Weights of a small image classifier: 5800 steps.
Rows from block 4, named by matrix and row number. Rows with one number belong to one attention dimension. Each number is 128 + 32 x the weight over its row's rms, rounded and kept within 0 to 255. All counts start at 0. Numbers have three digits each. After the name is the row's rms in percent of the matrix's.
# v: attention query, key and value (stacked) (model.blocks.4.attn.qkv.weight, 960x320, the v third), inputs 0-53
# proj: attention output (model.blocks.4.attn.proj.weight, 320x320, transposed), outputs 0-53
v.265 096:073149113108113134127057102103110094117117144165126115086105167127103197154149088116115097165132150120101155139180118127121068135172158150087102132148154083073125
proj.265 097:213121143153120119120146123162093153126165150127136181150091093151149125164116140165153181130121155095180182194107113132130165105085129110115134104105087149141128
v.266 102:138146153122119104121055146112107081114093092101155110136197160193113145145137085175143053133105109068136154106147133105104175122100096082096160131113134126141135
proj.266 101:101094149121109120133171174107175137136097145109134142136092098136060126114159149131143138161130167196115116157114109110105133140129103102130178078134118120086088
v.267 101:072154121080145120131163083130112095075164116089121170066107132150110126160125130167140115132117128103141113196131176157156121090103211124180172118133130172085123
proj.267 096:111147040174104139123173119141114195156142094161108114176143158092172174159048097092134141125109116118108131110091158156140133161122062163130105154105112069151152
v.268 098:168101098151095129158143127152112162138155130127150151112164057123162093118100145096147165103103147114204147076122108157153109156085136122151176116153141094124103
proj.268 097:097136149153192116086094120116147119124062093135140132117074107099099156158114107144117103156149141101035147095133142092072185106115122148042077153084138126095108
v.269 106:101148152155171131110072187117136116132107146142121113133137144148105167119109156106116065147206103054154159127129110136136093072159118121153096104147164141097093
proj.269 095:175153114141094160121132122092140146125141095202164124117058131152123147120133096172163148102117122126142116129157112037138133174078155099114165137081100165150164
v.270 105:132158175145133141065117121144093121132098118101092126176133140126120063116129120120113142112071142162175135128114087163102121078142106158132129185102176104137171
proj.270 101:133095131109088117148190122152154095145150119124142145111140104111152142133158088111132131188156065092176107157152173132168097125090142084133110074180124121144134
v.271 109:203148126166143121118093149128160111157108090143159084095157182106111176177111142109119081131093149112118101185121127086149124107091128113087175142181131147099102
proj.271 102:120097174144105173131160136048122123179155179119108152128061092135089089074142082157157186111207164142172147114158101153106098122119133113151135135123128124097174
v.272 105:145136178118167130087126099151138167098135116088139105148168187148119179118104124149095186165133196121110089159125183118174161174111136081119093130198192188137135
proj.272 100:079072105183087122202126176094108099156120135119112120122154094098169142135188143100086076192195131105125155133113156211102106142127104133125157177091137131151171
v.273 091:129169105127142123167117122156155156083111136130193131123098125052118161139128125135099062126116127126148144135162114052122146122111135115077097081173156120106081
proj.273 091:136110110147125155119132159109144077155121118102132139128145064170122144083164161110145104126173146169117135173105132147075156134138121129124164134069129162158104
v.274 097:126125161119145104128133076092098097147170124131152155116185135184094124061120124091137130115113105057180134047074176087092148156088090122117091081058138125146115
proj.274 098:168130128143121119123081156146133162091155172107090134125101147076148166174094166125144093139116072132056121164070090135123186118136109107080157186140129124132152
v.275 122:092101126128102115088087097131159109193093157191118168080109103133061151116146075118127117096129090149124147106137182089093144119172083140171102149071119083106087
proj.275 116:152085121155171128106142093134124211053170088106124153176122127149146077162086149182153179123092112084144108091125109139157154136102211142143111113092075132138172
v.276 089:139139144159087057163132065166117103142151144198094136176114122106161073109140169142136155103130109116095152139152160174141148151143109123067123142132179129193117
proj.276 082:093086068081115203121081129065137124155155141080158134150166105118084146109139094146135142118113167119076109100170118115129109124082157134157132145140129093114163
v.277 107:112107082105094155181158071126153115135187143129144133096121096071089118149114099193129077084112141146144092111143140077068099131090182093145150060125094153111162
proj.277 103:152168092196144158105135156112135162136142140097134125102124215150086142104112147154109171097142133098114082132116090172134147075191068210156104168070173080170098
v.278 105:074079154073120148115120167101128126163123117122129117096134103090140142123196128124169221089157134141109117168113183180125103112098142096152149150079118133104121
proj.278 104:152155115213157184147106101129166109096095156146106149196108173134098128145054116111084080124152140165134120091120062089091149143129116098144128093166110114098173
v.279 111:167145078134043139174137108157185127136116092163160112127164080118164092155145171121123158107115117172155145161096101136182131178039104125154203127121129106111104
proj.279 102:142098163142155205117096128093088152116076112064101187125086131112064101140132117159132090136150132206085086086147182165088117128189140147122067121179113173157122
v.280 095:181115158141128166153095129145072115064106083084096127120163134094095135132120092109097106135093146153167141121117117060099098117086133103133194106131164158148100
proj.280 102:114162111078158129114116118113161142156156130117183121109100155162148146156105149118114115094214077156114083195157109186087142099154136119176094113120145125136151
v.281 111:108110096139082086140165078134135162125159170130161151045117116087108159090146169141082099126110147081127142109141136116120134122152123098117084123098165094085109
proj.281 111:156131125129159196112102139138132159148110100133140117163151123154143092108119148133088173132121137177162124140056146117160152171140104164088190127084072148180121
v.282 101:149159170152150131178124111157129124099135142128121138156129169142067132126135094161113097122137173075148105085128148093178173079121139143104146127121104119056158
proj.282 094:124103110095128151098086129102175160148146120094167100113196121094116122134117178103138150109144068126110101147091135158119092117100067171116198132105132142145107
v.283 106:136168138146139103069101084164155135099109091118142094166113115183156095080178139094073127181141161098121175136129149158174093088138081095136155072093189061116166
proj.283 101:096131182168098102130135136139139096095095136098132183091122156129111169143077169142102113115099101094187112127109137098061127097129142137111121110139090141193081
v.284 110:076102119123081135144124160122137063189137063149146161055163117152052130165135083105163111072132157119118122126092094144083157159061118097126140141075104087085131
proj.284 103:177096097122118116081147138122145180092115150121109132166094156123126098122069154191149150162135138175174116112094135128201134160132142103130130129134083092091101
v.285 107:100130156066105090126184183109146165177154151138111135184086106094102144115148123149124126155216138116127150116087082160100125125159098108148083159113096106112109
proj.285 099:164108201163128169159104096049135089074116133109079117110191155156187106120138163119112149090098099183148107055138113070117138112164160069155098119164165156141105
v.286 118:152114121136143137090161094118189089149134144147141111207159112152142098125120148144136153185110089104138154052114128167128121135115095063078110108106188116187133
proj.286 116:064131108152117107136186194119124125077147145112143118048101149126128154087144101125155094105125119140091126153152116132154113079134084150159119128154133096156113
v.287 101:154136119164112073126144069118078097118154093128147146149166111133164049129167094122147128121103100092134158110144170137093150185103140109137178131089097072147120
proj.287 101:106138125116156169128103112170093137104105149095083147125101155092085157130076136120159157120194121126082071100101076143058126119103093175098108099175113119102144
v.288 099:215126122101206096145209144147128094074164158136175107122147163140120141151166093091166134086168148134136145058114138064143114142132131156107148111133160104079111
proj.288 102:119082142146101083131178108143153119179143148099112154142175121082130129135084170165149179106124141119116153155138093119162136106112116090135141114147127117139179
v.289 103:077146108096125164099173133114086135120125092110092111128134102133114165143197117142147140110151128155184200187183128146196081189101181102145157159121083148182134
proj.289 104:148137099177146130131125162144135160066158204112142152168130128097118102150112132137172185136095129131108100170124080102096204124128100138096110076189091143140073
v.290 095:151074121138132136104202152163150153093132142125166128115099140117139108140156121117104091096151161119070145075160160149138123104106084113093145160141141107088096
proj.290 092:160126100145084123148073151116107119172122140122133165132155123158116183104065181123158126131139106191174151130150134143116112115147089160118164117111181151112205
v.291 101:143142152152107091173121137141116109087143162137131169159175121093170071121067137052169123137131105187164090144180122089122161084146136070095147113039077153109086
proj.291 104:073145121132116202098133128119084170149074135141129150123075145117158131112162116186106178151154157105112133156115148190122138160138123157136102105140170111116145
v.292 097:133154104161156114149163166144124149073135127171177171121155113067131110121192211163112156118123077102162050109174137151177166077154083117146133148081137109153089
proj.292 097:179133140145110174054172162123122126129165110091119128071157163109113109081092071104174140165151126100198177142134128162085129150174099072175149092093142145095204
v.293 098:077135151115104145133144163119131137084038175074082155140164074112231112118140091103107096093191061099139144096112134153142130104076137074080079141128150131131157
proj.293 097:137097128143108111154142137123107120150194179112146086100173178100086131102143078130124160153034109111171127127108118170108136110152068110130145143139120129161116
v.294 100:099135183114168112177106154103128152075172171140069099172122090061120130115156098142102116158127129120123149116176104191074125120128069061155095125108137095152134
proj.294 106:173090059154097126155163111049162082189115169100174111049169181177127141099111145129133081119120117151137144087089122104144077143164153161132122142099120133137086
v.295 090:135114124131104131137119143106155086105141063086126156107148123137109120169115145162099131157152147081124089131149101151102119141182120144163182112150087084126169
proj.295 093:128165086094128139119087131099103162149135172112160146108071157154114169141118162125156135114143134167158104134107171139175198170137115117111127142105150159136134
v.296 089:178175171083138067131136120082097110149110114137074156155164171128122092088144152140158138114105099170091134091112154110119124078151151161188072173175107117063066
proj.296 093:094128141138176086166179129120149099136123097133188098116128131190095071156129125114160093093088168149120127178195149175164107189063120103114186075118123101181141
v.297 105:184136092121118094140141120175116079128132094139160147116086156138163154097127135091167135111095090150151114065133127138110147161177120158131122066160123096096097
proj.297 107:153157147076124117088047137102152131147194105141109066161162114129105111168123174143138157166172207079098110150176143131128126110115143144141105111107163179124162
v.298 103:137092139139156099170104129148170091089122123128122149129128148140086141097131140102136141139137175224122173119153060110135125161142106123126136135155100151109038
proj.298 104:108125122093118144089101133149132160139157101164140099120182119133137105172164148116104162147137127092084070094162180111121118083149175126134075135157134122174141
v.299 090:209141106187116113103162064149106084161152184148109073064067119126139115124102138074083105109106159136186140147153094174146122105159090085161139139119142126151106
proj.299 096:088091210115103120173183199097146128113155129087093127122152110131126104124138139144154142158154156159073111154133127112151075148085167131103069071126128141151071
v.300 093:089124107144106181122112157105100122181182119192112153126151098135077131152191089139143121158192144082176178119147064140089122104110136140141094147052099171121152
proj.300 100:150194160103101119124175108161117137072142094126126134086133137103133176141081102134179140145104092162079089138103090122161144148118138108116158078175155045190101
v.301 092:148113155134173076140132177122152163131123185122179167138172085162150076161132090065136066116150109102114127065112164133161156066119150102133074160122127104119088
proj.301 092:137119151134156138109138104111137097134197084132095104115191125126078120098165111137168176097105132097152119174142119129134110177093100143119210147116134117167214
v.302 090:098183124179160090177133144111145111081059159091145121136149145070111133106095146129123185070149075136100109085113139103162124135153157154102051186164085147121089
proj.302 091:149103135080102142142123123163172148177183150153097122083143128107133199113191090132178135146106135073140151149185128095122151094124112055094162114110091101095148
v.303 094:109122158083138127129104183099093154144120140152137116161089046146164141120124125173163085176097099140122097164088153150154120100142167106182116116097182121177160
proj.303 096:140152147181138145100142153117112143108113061092059131093110180112121134113095069148104080091160149103156165092079135160161130169122121118095120142142079099122064
v.304 088:194119141149175178120087140105125134169106152144089126063047148088091181151085125124091146161139105120153160096084098139136110158156140123076152038172105135096149
proj.304 090:105138065047048096157169082117106177148206146135120126191173065157107131147156103099132149141092108148086162085160088116092152083165152093175135142102127073129101
v.305 097:121095115128075156201111133125096088106112121096169114126123073131125183132133135146119121143139154203090149090102231128138143102150138111147176170152098052157101
proj.305 095:107138130167179107162080168133153179154120107085086140162152167134143143145183136129165118087125169153130102123152102138169148152130149174070126129159112158144158
v.306 086:099111156100127145160093137099093203111096185103115091116142070132145123130122076139158091125159145142154133129136184145155135108154077048115092142092130169154168
proj.306 082:135097151148114134100179075109135091149137143108128136099128142068116132095125113107205133112129105119084138122110123128072127154118195132129133149145124084106080
v.307 101:123099156138124159099173112161127103091158140098144127154111149158198158092084139087119129120141127153145126096135132147204126077156144097111147075063109103125114
proj.307 103:122158136135107107129131147112124126129088142144065169162107142139108160149177077137089157141134155141153144127131113140066143151124101176125090161113241092162129
v.308 099:128127131166149143057100126140136187136089105142163088144146131201114138147092135098184169163164108166138149153092095095106115160129134117095078158122114106077077
proj.308 100:145070177103146129131125086118111131085112075179111123122127091147101149123190175145096083110084136106112139128149141125146148111087159167106080084147145134144139
v.309 096:104134171129124112114074178131131136148091146113173149114172156143205111120122111129111063082139103107137132094106144136150114145113137151098065143151109112132121
proj.309 096:162118117090120141123166121153134115104116177133073076102110142128117110125215107127174147177117124088187133119114087122144181117129142108121138213108153145127204
v.310 097:117103185094209144126090054108123099147125175070113147102192133152152154102166138149076153142158191124125106139180084121171146112127125157113135155144134080101052
proj.310 091:098189094124127111120165151106124129094136081211121070148093097110102079161123149094169143096077117138172108143123122128127096167027154124168138100156146137144188
v.311 095:165195125145130066158139102112146098118116061106172093140104140113165136118091137132177103153102106174113102130165153168182129128124121119215095151197059113035132
proj.311 099:110074110122145153143136153104153127118140208117120107111162142136081145122176137146097090120162136118093127115147086072152108119135109138089122131062119144184124
v.312 083:164129098127063169147141071142133066133114106126147097193067112108137124158116132134080166096116115131107113091132056189083076179108066063167162092115133093111106
proj.312 087:077078103119172130183110208077165142123154114116134137142210132186142149099151167088120120142140095136139128139118127128161085141146155151087087105137111146161134
v.313 095:133156175098095108115154150107137118117088107174134151114114147121224113073105129124142138145078097128130113082146129180172097124119138095164150126139093062094154
proj.313 105:131124087108132123112181150110114107095203185121108126155128121085111119110104116153113164198129177087161130173126103113126147134139081151094110096118155163187122
v.314 099:202129150113116124141184117154077100169163140191097074117085161121149145116064122081099163149127086180157161078119188155135117096134117147155153109124110142078123
proj.314 106:076145155116149122126079099097183155139140151081151177169076090114123193147153137174126113083144160118023171191100106091101101115149146151163148107142146080150068
v.315 092:126155067161111134124151124207157099108152102120106121123063130116077128139149160125086144107129151108125119122129079086113141141106127177141147114085105097143166
proj.315 093:111146136172126145169140145130131077126096150131165126159165147204159094126143145159074117175124096154088107142105083096115157124113099104132138090120155187123194
v.316 101:131128133146126124091146151127112161135140102168172112075108120127130131102175156145164148153095150131137203200098190081159104140151172182110141187163129174124110
proj.316 100:117112143120155153137110094117132170096055147112092140192082122146128135129144141145134082135105109153115142116185123124141135090101111087100134080136111095109121
v.317 093:130100140080145104151117105067120204124058154154118108154137074100195147130118120196083132121145088099151123109164170133174100100156126056131124111135199103128086
proj.317 101:117152101138112118126119170102168137133202097131130140141154101120096096150092132115172125082129134134153135166089136149118171173125156124128106094130079101120141
v.318 081:163136137131141136146124150141119117191165166092173136062093132144122127110110107109139115103124107131148110132103084079174162112177063137106071046094128166103152
proj.318 082:158124125102077125136122112159162159162117147101098069120169097105112139115145094169123117147122144120085147101123162102179126147101184098130170169139117089088127