Rows from block 5 of a small image classifier, named by matrix and row number. Rows with one number belong to one neuron. Each number is 50 + 15 x the weight over its row's rms, rounded and kept within 0 to 99. All counts start at 0.
After each neuron's rows are labels from the 100 images, of 14976, where the neuron reaches its highest value: "top examples" is what is common among them. Only what is clearly more common there than usual is listed. The data: microscope photos of single blood and bone marrow cells. In brackets: how many of the 100, against the usual share in percent.
# fc1: MLP up (model.blocks.5.mlp.fc1.weight, 960x320), inputs 160-239
# fc2: MLP down (model.blocks.5.mlp.fc2.weight, 320x960, transposed), outputs 160-239

fc1.688:52 54 50 52 62 70 44 66 80 40 47 52 58 68 57 45 50 35 33 49 42 33 34 66 41 62 40 42 50 61 61 35 64 34 41 65 64 43 71 72 29 28 25 67 25 46 36 48 61 70 61 45 78 61 51 56 68 54 44 49 43 56 60 36 48 33 57 51 50 55 59 55 76 61 17 39 32 30 67 70
fc2.688:57 53 43 17 43 24 37 62 33 61 63 32 60 41 39 56 47 42 24 75 48 67 36 59 72 63 29 54 88 38 72 39 55 46 68 67 35 39 57 41 65 40 51 47 48 48 53 65 60 51 26 52 74 72 55 44 59 52 88 56 21 65 71 63 39 18 46 29 59 50 65 23 45 63 37 69 49 37 50 70
top examples: cell type: segmented neutrophil (64 vs 20)

fc1.380:58 47 26 44 34 42 44 65 49 66 64 44 47 39 39 49 38 72 73 47 36 51 55 46 45 38 74 51 50 28 49 49 65 47 64 65 46 65 59 48 41 42 40 40 91 50 47 59 68 32 89 32 42 28 37 57 48 90 49 44 56 53 59 48 67 49 76 62 39 28 62 62 39 63 37 22 62 39 54 35
fc2.380:51 56 71 55 51 36 54 41 60 26 44 30 44 53 45 67 39 52 32 76 67 57 55 55 56 54 58 35 41 44 48 72 47 44 54 58 54 37 30 37 59 63 50 31 52 70 58 38 58 58 40 77 35 59 50 36 61 27 63 50 38 75 65 56 69 80 55 55 44 60 55 22 40 59 25 42 28 54 83 70
top examples: cell type: segmented neutrophil (56 vs 20); cell type: eosinophil (30 vs 4.2)

fc1.670:47 25 51 58 46 71 69 65 56 37 58 23 55 43 59 41 69 43 64 78 63 55 48 43 44 75 22 83 37 44 74 58 76 38 39 53 55 58 77 14 54 44 23 66 25 43 50 66 47 56 45 65 27 68 47 44 12 32 37 42 31 38 61 66 64 77 26 46 52 61 42 31 13 43 52 42 54 29 55 64
fc2.670:24 54 12 51 40 40 46 51 57 33 57 54 57 87 76 25 41 28 47 27 39 67 36 67 45 53 72 53 53 59 58 76 31 52 41 70 51 49 36 86 68 53 64 70 57 56 41 29 45 44 64 41 72 57 47 61 49 66 64 30 44 44 50 65 23 74 52 34 62 36 57 44 26 45 50 41 68 91 57 54
top examples: smear: peripheral blood (99 vs 16.2); cell type: segmented neutrophil (98 vs 20)

fc1.237:49 59 00 44 71 47 47 47 40 33 62 17 64 42 60 45 41 42 46 40 39 69 43 19 30 72 35 57 54 37 53 49 48 19 69 82 48 47 32 46 31 52 45 32 54 45 41 34 53 64 64 69 58 74 64 32 45 60 52 47 76 53 46 56 36 33 47 74 61 77 83 42 66 47 59 32 29 73 45 46
fc2.237:38 35 69 66 57 43 50 37 38 36 40 55 51 51 41 60 24 52 20 45 39 69 12 51 71 34 63 33 56 50 56 53 91 55 48 50 26 73 75 28 54 59 70 55 54 66 54 61 80 22 51 40 54 51 49 52 52 57 40 44 38 41 43 20 21 52 62 24 73 14 38 61 24 64 48 49 30 17 47 70
top examples: cell type: erythroblast (47 vs 14.3)

fc1.314:32 19 52 61 53 27 85 35 59 30 36 45 70 79 58 42 59 44 50 66 66 27 50 64 66 43 53 71 64 59 42 39 42 37 43 14 53 52 56 46 42 69 50 46 47 43 53 44 74 59 94 59 29 41 70 56 32 57 68 79 62 26 73 35 77 27 40 93 29 67 68 41 51 24 75 51 26 57 63 36
fc2.314:23 33 66 51 58 47 36 62 28 51 55 58 79 56 63 73 55 49 44 79 64 77 72 43 47 76 28 37 61 71 23 49 38 46 37 73 49 54 20 21 43 45 63 36 64 49 47 30 69 45 36 56 28 33 48 44 48 43 36 61 79 70 68 51 46 48 38 59 59 60 22 77 46 43 60 50 44 35 80 61
top examples: smear: peripheral blood (90 vs 16.2); cell type: monocyte (29 vs 3.4)

fc1.158:37 56 51 51 37 70 56 50 69 64 29 85 51 57 51 58 62 53 42 30 44 62 28 57 32 62 78 71 75 40 56 57 60 37 81 51 45 67 64 73 51 75 39 38 55 59 40 48 61 41 55 56 57 57 56 45 54 48 46 34 49 50 44 54 42 69 53 49 49 39 18 58 32 40 52 41 44 26 38 60
fc2.158:41 55 26 42 60 32 59 43 54 47 45 36 47 72 32 18 53 77 46 71 33 64 21 75 52 63 60 61 60 50 64 56 67 66 52 75 58 58 48 37 57 53 25 69 32 38 59 30 47 54 51 23 58 61 40 64 51 47 32 47 31 38 13 43 35 41 64 57 59 73 54 34 47 59 56 34 58 57 30 75
top examples: cell type: erythroblast (33 vs 14.3)

fc1.376:49 60 56 32 61 65 19 67 72 69 48 57 57 27 54 60 55 57 33 63 44 36 54 48 45 73 17 33 25 51 43 36 58 47 32 76 43 58 29 66 43 51 19 61 47 74 42 39 62 13 65 25 48 38 23 47 66 56 22 71 54 65 61 56 24 46 66 56 60 54 43 69 15 52 56 46 77 43 42 69
fc2.376:77 65 66 55 67 33 43 79 43 52 40 27 57 59 71 34 46 45 33 28 61 59 50 46 72 28 67 42 53 50 38 43 55 53 50 46 15 61 34 45 58 65 60 72 47 28 36 62 38 30 53 64 55 43 21 32 45 50 52 46 66 62 57 52 70 52 43 73 52 35 26 39 70 39 34 42 49 51 44 57
top examples: cell type: eosinophil (29 vs 4.2)

fc1.584:48 52 50 76 49 50 61 56 41 61 53 67 43 50 31 33 43 65 56 51 87 33 51 69 44 08 37 77 52 41 62 86 48 52 42 37 76 47 59 48 57 17 61 14 53 61 41 40 46 71 44 63 58 87 67 63 95 63 45 47 20 41 45 29 38 58 45 68 52 26 27 46 40 57 46 61 54 59 55 52
fc2.584:63 76 71 48 68 47 48 23 48 47 57 76 52 75 54 43 52 41 32 42 37 36 48 37 51 49 29 37 63 32 87 06 46 58 82 36 50 56 83 80 43 33 75 97 41 55 46 46 62 38 48 21 50 54 60 56 54 42 66 36 46 43 80 42 35 31 67 73 61 42 40 33 62 54 54 31 71 31 39 54
top examples: cell type: segmented neutrophil (99 vs 20); smear: peripheral blood (95 vs 16.2)

fc1.611:36 57 37 50 39 54 59 77 53 44 60 35 20 35 64 67 43 47 43 46 67 53 44 45 49 21 54 67 49 68 74 35 46 79 28 65 70 42 30 58 45 63 55 45 42 58 58 32 74 21 29 63 57 46 62 79 57 62 82 62 36 55 62 49 78 58 44 66 40 51 53 46 47 57 50 17 37 81 55 59
fc2.611:51 58 75 39 50 53 27 50 63 55 47 48 38 20 60 56 54 61 32 43 47 57 28 79 63 36 27 61 69 58 54 42 76 55 56 33 67 42 78 46 47 44 60 37 63 38 71 65 46 53 25 58 77 37 37 53 51 89 65 57 50 33 60 88 52 33 81 24 43 60 61 27 68 73 53 31 35 62 54 55
top examples: cell type: erythroblast (39 vs 14.3)

fc1.745:54 33 23 48 31 26 42 41 28 43 64 43 63 43 44 18 44 55 57 62 69 59 27 30 36 46 44 36 20 56 53 33 74 43 38 57 66 39 78 48 21 49 50 51 71 29 49 32 48 54 49 71 61 64 71 44 63 27 59 46 58 45 42 40 68 50 35 38 46 40 54 33 61 48 75 59 49 22 61 42
fc2.745:67 17 31 19 28 60 23 67 37 54 46 60 64 40 39 66 38 41 52 61 15 55 84 26 33 61 33 37 45 52 38 49 45 43 46 40 50 71 62 60 69 66 34 79 26 63 63 44 60 10 45 81 49 45 44 33 57 53 51 69 59 58 37 66 59 87 14 45 86 62 37 76 41 35 61 58 56 44 78 32
top examples: cell type: artefact (52 vs 9.8)

fc1.752:27 50 61 55 64 66 32 44 54 56 49 17 44 54 55 56 58 52 45 45 78 25 33 37 48 08 68 41 83 28 37 50 62 30 56 47 56 66 41 46 49 60 34 29 72 48 53 60 50 61 22 63 46 57 52 53 50 61 51 57 39 56 37 45 41 55 34 49 59 47 49 31 44 35 24 67 38 47 57 62
fc2.752:82 51 61 25 33 35 39 46 40 72 26 27 46 83 53 55 58 51 49 46 61 73 60 55 37 60 56 44 60 67 19 60 78 45 36 25 74 59 54 69 50 35 53 39 58 49 65 21 46 64 46 63 40 67 46 70 29 35 77 60 49 61 47 66 45 51 25 63 56 09 64 69 36 42 44 44 62 59 52 30
top examples: cell type: segmented neutrophil (85 vs 20)

fc1.586:72 49 51 32 71 78 49 73 43 89 46 31 70 48 64 60 69 36 43 72 65 43 46 55 70 49 74 54 87 52 57 46 32 44 57 65 55 30 61 48 53 64 54 38 18 47 57 62 56 41 54 40 35 39 53 58 39 51 48 56 34 72 70 49 61 64 47 48 59 71 04 60 57 85 28 52 50 37 42 52
fc2.586:29 51 48 56 67 66 55 40 58 35 29 61 45 31 47 61 47 62 54 31 67 59 77 76 31 57 67 56 33 51 72 37 55 32 57 52 64 36 72 68 58 48 57 71 52 45 34 42 45 44 62 33 21 35 46 50 34 62 68 83 62 40 71 47 38 41 38 52 68 65 33 62 32 61 34 62 75 30 31 70
top examples: cell type: segmented neutrophil (83 vs 20); smear: peripheral blood (81 vs 16.2)

fc1.340:60 25 44 59 70 46 72 47 35 15 62 13 50 64 52 51 64 56 63 30 54 75 44 31 31 49 51 61 21 42 41 42 41 26 60 24 61 36 47 69 56 65 28 19 44 30 25 45 32 62 64 44 50 17 52 66 34 61 54 61 31 70 29 41 66 64 59 74 43 60 43 54 28 68 68 36 00 33 62 51
fc2.340:40 38 70 60 32 64 26 45 54 60 48 57 35 46 38 57 51 59 36 49 42 38 56 46 37 36 68 26 27 54 37 57 33 45 48 23 24 78 65 41 60 73 59 46 42 31 54 57 62 37 62 15 25 56 32 38 39 72 50 32 53 52 48 46 17 32 67 76 37 55 68 92 29 41 37 44 51 32 72 45
top examples: cell type: eosinophil (27 vs 4.2)

fc1.676:46 60 73 15 67 52 37 50 79 39 51 53 37 37 85 33 47 22 50 60 54 66 33 44 55 57 36 54 44 57 67 22 53 44 47 46 60 54 57 54 46 61 45 42 44 58 33 72 56 70 81 56 51 44 38 67 39 67 55 55 51 22 31 38 55 49 45 75 35 60 65 51 60 39 59 59 58 79 63 65
fc2.676:61 50 53 41 40 48 65 43 33 93 76 31 62 32 60 55 58 57 42 50 44 52 51 37 69 53 55 67 14 38 64 72 82 31 43 49 48 38 28 08 35 49 47 62 63 39 39 38 63 61 37 49 60 39 65 55 79 67 65 67 51 44 62 49 47 47 50 68 31 24 47 42 52 63 43 57 48 44 47 47
top examples: smear: peripheral blood (51 vs 16.2); cell type: segmented neutrophil (46 vs 20); cell type: eosinophil (29 vs 4.2)

fc1.751:33 53 58 49 51 54 53 31 68 48 75 34 75 31 39 24 00 49 39 71 59 45 60 70 40 49 37 63 41 64 69 62 47 48 79 44 64 67 68 73 53 28 57 49 49 72 44 76 30 53 65 37 65 43 42 35 06 65 49 28 74 46 42 37 45 61 38 69 58 41 52 26 45 40 23 57 47 39 58 28
fc2.751:41 29 69 47 48 50 89 58 65 30 60 63 58 54 35 79 46 25 58 59 29 57 45 56 49 41 27 42 48 78 67 56 37 58 36 59 24 31 36 41 39 53 31 71 45 62 53 72 61 81 50 68 62 21 32 47 64 34 47 71 38 25 32 37 31 41 47 40 51 66 44 54 64 40 61 22 46 37 35 62
top examples: cell type: artefact (72 vs 9.8)

fc1.91:48 50 41 26 31 64 31 71 34 52 73 85 44 48 51 65 63 37 59 29 61 69 59 38 44 35 52 45 68 37 28 77 44 47 31 33 43 45 45 41 58 42 32 72 34 52 25 25 53 39 53 44 26 56 58 45 61 34 47 53 68 57 33 69 49 64 33 70 42 42 66 47 71 47 47 47 42 45 54 68
fc2.91:39 90 60 51 57 50 55 36 15 52 41 30 58 59 31 55 57 20 51 33 30 63 60 68 43 39 62 72 44 33 49 36 48 45 48 56 73 44 72 64 55 46 56 34 28 57 50 63 51 50 30 55 39 55 58 47 38 63 33 43 06 38 40 32 61 30 46 78 52 66 64 42 63 33 92 27 47 49 23 47
top examples: cell type: segmented neutrophil (75 vs 20); smear: peripheral blood (66 vs 16.2)

fc1.667:63 72 67 41 32 10 25 30 24 49 72 56 29 40 54 32 52 43 26 49 43 47 53 58 08 61 30 55 31 29 20 77 48 36 44 67 24 29 44 42 55 36 65 22 57 43 26 39 23 56 36 59 36 60 49 17 60 43 42 41 26 38 47 66 54 75 50 67 57 61 48 37 55 49 54 58 41 39 70 24
fc2.667:61 38 54 46 48 73 80 62 67 54 74 42 52 27 48 39 50 40 67 76 85 35 44 40 52 35 49 52 71 55 69 75 70 61 32 42 45 34 52 79 31 53 37 42 57 27 67 56 50 61 44 48 50 56 63 66 55 53 22 57 49 56 66 68 45 61 34 60 34 68 41 27 68 50 37 64 50 58 59 58
top examples: smear: peripheral blood (59 vs 16.2); cell type: eosinophil (29 vs 4.2)

fc1.161:40 64 55 15 24 58 82 74 43 59 56 56 55 45 55 47 45 65 29 44 57 54 48 31 44 80 39 63 44 34 87 53 62 45 56 44 32 25 58 42 58 46 47 32 67 39 46 18 53 68 68 49 55 66 55 60 54 59 44 07 38 38 61 45 53 60 46 42 44 62 54 64 44 40 48 50 47 47 59 59
fc2.161:75 47 42 63 62 55 29 22 70 65 32 55 63 36 77 40 45 38 30 45 53 64 60 60 61 60 38 44 51 46 37 51 62 55 67 40 56 28 50 27 61 69 40 19 40 69 50 52 47 47 12 72 34 55 49 55 39 61 46 59 69 44 59 28 26 52 42 62 74 47 46 51 67 66 34 80 36 60 62 60
top examples: smear: peripheral blood (74 vs 16.2); cell type: platelet (31 vs 1.1)